{
  "image_size": 64,
  "encoder_norm": "layernorm",
  "encoder_conv_stem": false,
  "encoder_width": 320,
  "fusion_encoder_fused_qkv": true,
  "fusion_encoder_qk_norm": false,
  "fusion_encoder_inner_norm": false,
  "fusion_encoder_positions": "rope",
  "beta1": 0.95,
  "precondition_frequency": 10,
  "ema_decay": 0.99,
  "steps": 15500,
  "warmup_steps": 770,
  "adamw_weight_decay_other_params": 0
}
Rows from block 7 of the image encoder of a small model that answers yes/no questions on an image's attributes, named by matrix and row number. Rows with one number belong to one neuron. Each number is 128 + 24 x the weight over its row's rms, rounded and kept within 0 to 255. All counts start at 0. Numbers have three digits each.
After each neuron's rows are labels from the 100 images, of 14848, where the neuron reaches its highest value: "top examples" is what is common among them. Only what is clearly more common there than usual is listed. The data: telescope images of galaxies (Galaxy Zoo DECaLS).
# fc1: MLP up (encoder.blocks.7.mlp.fc1.weight, 640x320), inputs 240-319
# fc2: MLP down (encoder.blocks.7.mlp.fc2.weight, 320x640, transposed), outputs 240-319

fc1.538:103132127083106110160191129151126078121144117101177122113134140114141109118169142134140121136123114081141125116120118108119091119120141125094113149123141136137150113160128160099172137163101137101136145103101128096145155116157135148113089148
fc2.538:158132132084169117064088080159114086081143136168155114119135099115133126158135137148104148140142127158085145122139127112143102138163140127126156171132132125172128150167082116144131124158148117114091150112143149131111114110126134145107073099
top examples: edge-on disk: no; spiral arms: yes

fc1.133:109097108089143145154119094150143107113145177114134148147124153136176101125125099140112149115117141114136134098135150164135100129108129149134122146090101102127132152107074157157154108126106125144119111138155126153140133117123100089147119100
fc2.133:158094118108155145149114100148167107103104140143148134173143137121075106166104131174154129169100110119078132154112138142118090130104086078091116098143151090137113107112123154130113169110173082148113105130196122121135124156120148120142093154
top examples: edge-on disk: no; spiral arms: yes

fc1.27:114147142152159160107117134157150137133151121162163150111155085131135138100102171120119131129130130150097132079132154111112123142121110131100145144104144120137096159157126148132124122101118119152109133148145122141158128106135085152106091154
fc2.27:126130127149137124142120099114092108162132133122097115115170080157101102129095172129143122129135146140123131129167105119120145124084167141129143149133123095169118123166121128137095106151133169058096125108139126169106127079094128120147104117
top examples: roundness: round

fc1.51:142107111168151123094109129153075102115135154099170143140125178084132174140154097125094133142082141126110139131145132120185112128092127132149187138090104130112116167140094149159092110106126110126138157132125157114109119130109119126126118120
fc2.51:179134134117161127171137108085103124112144159093140148153149132117128157102069112147154101123113122134131084108138146124072054142110120137142096154144149106113125109144089128116164128148117140105172127138126114145154110137106134129134148112
top examples: spiral arms: yes

fc1.594:145171120139168118141134179115111137100097161198163104140137119116158092143114104123112139172112100161104114134124158112090115113109149150100172135168143142109147099121142157102065133098150116119131103139141141108143103153135149161137125159
fc2.594:122098121106109141134126172135117136121091138172081096139150117106135148170127122163122094135131130129110128149164146151118138119123125124115155106113109118136125140163151139163152150087132142118122098116120097091121125113155127156153143134
top examples: edge-on disk: no; shape: featured or disk; spiral arms: yes

fc1.472:117138138140061096131137099139119131112080129071133151158164178168119120125131153120129147092144075173096153116109139151173150109126109113139127097113101114149078118111130149138142148131134185123124099141090108071145143107126146126119132102
fc2.472:176143101105166155128130097132143089099136130108171145114088080115088127140191120106142121102165104114134097130122152145129115128148109132145173134096115202126142145129130124126122135133105141150124065147118102145106126109100152140143128143
top examples: roundness: cigar-shaped

fc1.292:108131151141117155111098113107111145148164100152132117109106138167109104140093090133135084112072128170108142116149101134092120138168108135137120131074164143134110200097108124118132109142107156093136142120097108133153118103135134105146152117
fc2.292:134126147125117109100157148139118137063141114164116094118087110127178160173136179150153150122124127169099115104118151111130123044106147135105169120107135128110122145154124130100152076147133152078122107085053095150128173145149100110138081128
top examples: roundness: cigar-shaped

fc1.443:145086157108121149153125133109138155112108107125132136127123140163102133120167148152112147135121116133146147139095125165120143118132084156120158138133144138168151076077113178131141100135113123125104155184110097121114121108121103130113146121
fc2.443:118118069099170115133090077147120082085144149109105080109158072132136133115136144141157131147134110155122131145140118083114147121120155127135144137085138169133108147177135093133130149135133121077130120118126087136127134135168145066140159151
top examples: shape: featured or disk; edge-on disk: no; spiral arms: yes

fc1.61:118103140146151136161156102164133107110137105112127127141099154096155103127121174156110107110149125162134139112157157147155161143116155169126123141146141053088127176093103136124109099129121080100119111113109123118090142136131132157195082095
fc2.61:168085151105161138138120094134093096113142117135140150150131099109125107144127162158150105165127135164074050159144138146117081112120146129147113115089150178116111140088140138106162138108122134133122097113115093078131114149118123093130101113
top examples: edge-on disk: no; spiral arms: yes

fc1.220:201143149151106144099116104133118118154138124167142137097106148132122142103121140121142095145088120111146121139152130146104122115162114128148132112139062130118123154123122141085104122128092139122141117121090109120138106147108088133106130167
fc2.220:135172180117101130155137142107143128123126105145128143097101077128125127174113139150121158144125097142122128099114160101180130129102157096156126134111118198139129128185129100151162106089133132117120108089120135144093124153169140117114112097
top examples: roundness: round

fc1.343:193119134148141120092100132143119138131115151097159129129149155130119157115145138123166126112109168142137142119135122158123087116124111128147130152123174153103124142099099167144139121143149153131107105154170077145191114120144139096143121117
fc2.343:120170135142117116119150127109120142123124107119132136197199134127117196124095135128076133143123127121136119094116134109067169130126102108098104091176115147126155128064131129168150124150090130103142123197136133175146129149131115138098142113
top examples: spiral arms: yes

fc1.254:143117120148092189091168147112093143142097146118142148093160176108135152162113123166114075118144085099134103125093115135106121156141117128137131125082147108128132130084126162098115118100108108127136151142115175121113168116116173116116110103
fc2.254:123098121104156094118126073139140124151144117124123128163146108107157153135114111136123131085131131143160127138137105132133167134163161160117191114133142147130177081096129105077119135134132145149146093116129161096141135092130116159139160094
top examples: spiral arms: yes

fc1.263:104102149104131087127152159118137130176123112111111089123133126154173134088153149113102156138086182138127183156082129101131101122112180135106157135152101081169139151165103099100086139147132136130122121130138171135158121146164121148157129177
fc2.263:088099134089130145136105156125103166184159170153092093109105127094140129133112086115131136166146129181133097069113152072150155141112120145143129120120120126135125150143131103122165116165120152145154184134111108110140124158102102132080104117
top examples: shape: featured or disk; edge-on disk: no; spiral arms: yes

fc1.405:122136156099138136103111150121127106064115110127133076141164111160102127138113132138103104138130129147127122128081113140156110126136130115145131110120079176116114076090124108139140166118091149134107140125123152136110160145151107089134183103
fc2.405:119160144166105127148111130142168143137117107150126145149135129154134170116146137145136149099110146106132095082106112126133107100091139100148145102122108134129129107168116131135140113113120111157145135188093150122079134111122114126115145161
top examples: roundness: round

fc1.85:168100140152126092105153105154122135136149154145139113123176122142119125092140129147058118143153144139143155148122112119139163118126120151152147090079072135120098130128135144119120088121116105105123140114149104153112121136124149080127136153
fc2.85:146164131125154126088108125151131123160162087129121112110073107117153091148102175154133131139182143159146137141109124104138137144137095144085128146139128129165131112180135124173155147099147154150082104091112153180118086168117154094069139113
top examples: roundness: round

fc1.304:047136144123060107119135167127133147121123161132104123129120104155090138125158122142124162163061124104127126125177126189150136144104135123120136131138124079144119137090113142121094164165146128098143107144110102127188107129097107134127139168
fc2.304:104136146112178126135137163167133106093079113139126117135102110128157099185144113189104144162114161070121114154142120156115104108110182103134150102167124120143113139110121124129158116134151121157115075163131123173079144096113143084114121135
top examples: edge-on disk: no; spiral arms: yes

fc1.483:144114086115095116134129155131143156140143153105116126156093185111175122112115168174162136164125095097157158100100114121187137122140125108133112136063129109137137108069130126105149105097137124144113125103163122144100118127114114082119093159
fc2.483:172141099123163111110119127176169128139088099142114110115139142133154103164116086095135100104128130137092092131106097145136117124140138129162182143162140124128157092119152143111083087116159124127188085151098114104154090114144136148145147137
top examples: shape: featured or disk; edge-on disk: no; spiral arms: yes

fc1.148:114141118155121126102152110173134135136125126151161159098129131087151129143126161153087150141097133139101138110147166160153159134061156151133062148104145096125136145128157143142151112117103098120112089112129133110139123114121092102095114139
fc2.148:148101120130143107133131111155123098101150109141148157129144116130155133146124134144110125126134154167124066127113113117109151145100164166143112135105128148123126155113130088157139133140102138118079145123102103153125127133159151097161127101
top examples: edge-on disk: no; spiral arms: yes; bar: no

fc1.40:136134105110094110159156142113119133145169120112114138123163144119133148136126170108143091143166148124161094117126118150156118122081112105102114152116121149111138143186126181077133136170143132180159150126124162126153111142131116060150170141
fc2.40:092090076133092144164118094118134137107139137119131090116155139134110135124070058126157184088096110107147143123151101150170135125100125132088126161122132088166141152111102127145095136141106120157116120148124144139152120108111138157147135120
top examples: roundness: round

fc1.620:093138116119147079094149103104133164136090115177110107093097147146181169101090185090106123164102141118123136109121086158123129140116111101116120142123095106138155101132133123132132159145128125097103145112157128130151129126178098078134122126
fc2.620:147076140095123146111118155157110144167121145178111134176132134118143150153177078162130131148150139171132149125128144152135151144148109122085104153130127144115139112153127130128145105134132129167124121125114099106150092137153112143117149159
top examples: shape: featured or disk; edge-on disk: no; spiral arms: yes

fc1.46:133148120153142143137136083150120112143124176126136145112077152123113113134116120107136125125120168099147116171155110122138068123092127125121136176102147086149108108110083178132121088106148124116162094149179116113180123118110173130126117118
fc2.46:100172176120169092153176105113085116101111149119139055152158155127126177157140092140126129182091125115129114078128134145107165115116158171141125139132169115099127115096116147075143122157095129129144152079093138127110151125111125167122136109
top examples: shape: featured or disk; edge-on disk: no; spiral arms: yes

fc1.349:112139122129110099152120095077120100150158103112143170069154140139155091144131151137113112174105137091122086159123179157125116133121147136146116143136117138099138146113144129118131119177085157156129114147094107103138158151125147107117101113
fc2.349:167148120113182130126198113135151113101133128153154133125109067118115108153149148162127149115160127152084103129107146119114141142152148085144148130106133166103146106117136086130145129118145138121147092092090150176080118120116127150113082104
top examples: roundness: round

fc1.576:124087144181176161148125163115124136140089162125136165150146113128153143118134153138094126116124163143146110108123146123147101147150107134113106103134139135165117111139118153104128129125129113197112121127129133113126172091146108145169106143
fc2.576:145135100128144131115072123130109131145134117137119120102160159079110188141075105117136127148132156132142140140124104130112155114090145103149160089158133128104170068155107171137092142146121093118143091132146120171125148129155096120130180109
top examples: roundness: round

fc1.495:172076120127151161125131108135151099165113140115139147145116148139117130174119158202124151109081091112145142131133127132126145101130111143134161108118087120087125127128112100095086097154122102157144124129120141114164163125125162170134081176
fc2.495:123138164122128110127148111128140109120126138135149127107132099105119110162137164140117115122101149096126146133106121112123206107131112118118126163112150150133128154161070164124147135099131076118106138154087151146100117100125146182108169117
top examples: shape: featured or disk; edge-on disk: yes

fc1.230:093097167105129143145135091175113134148174072183146124117153122111130128157147167160126111100098156126120133134122128115162140121131119076113134133076128142161121144124137111119103095159133175132137138116108121102106117116121121134114130162
fc2.230:097125149107101123131095136128124103138118118152140136118066140180084153128125141121143124095131105141133106117143128146127154184136133162110134098135116104143114129126107129150146152111168114117127145131122159112085099133124126179102130133
top examples: roundness: cigar-shaped

fc1.514:136107103131094123133189116163120146097106105137136137108163116098103112072144135092072131095099113149098170114157155130141083107145091120134125089135098142092121123098139153153108122138100074107123161102104120109149118127114133172142112141
fc2.514:177132157167198121122120117137107120089140112159166113126111105133117172098129142138109104133123100148121114149131142085109117122125129105173173115147157190151094122120153100123104128126164141089142144110106104129154159116119186122127112090
top examples: roundness: round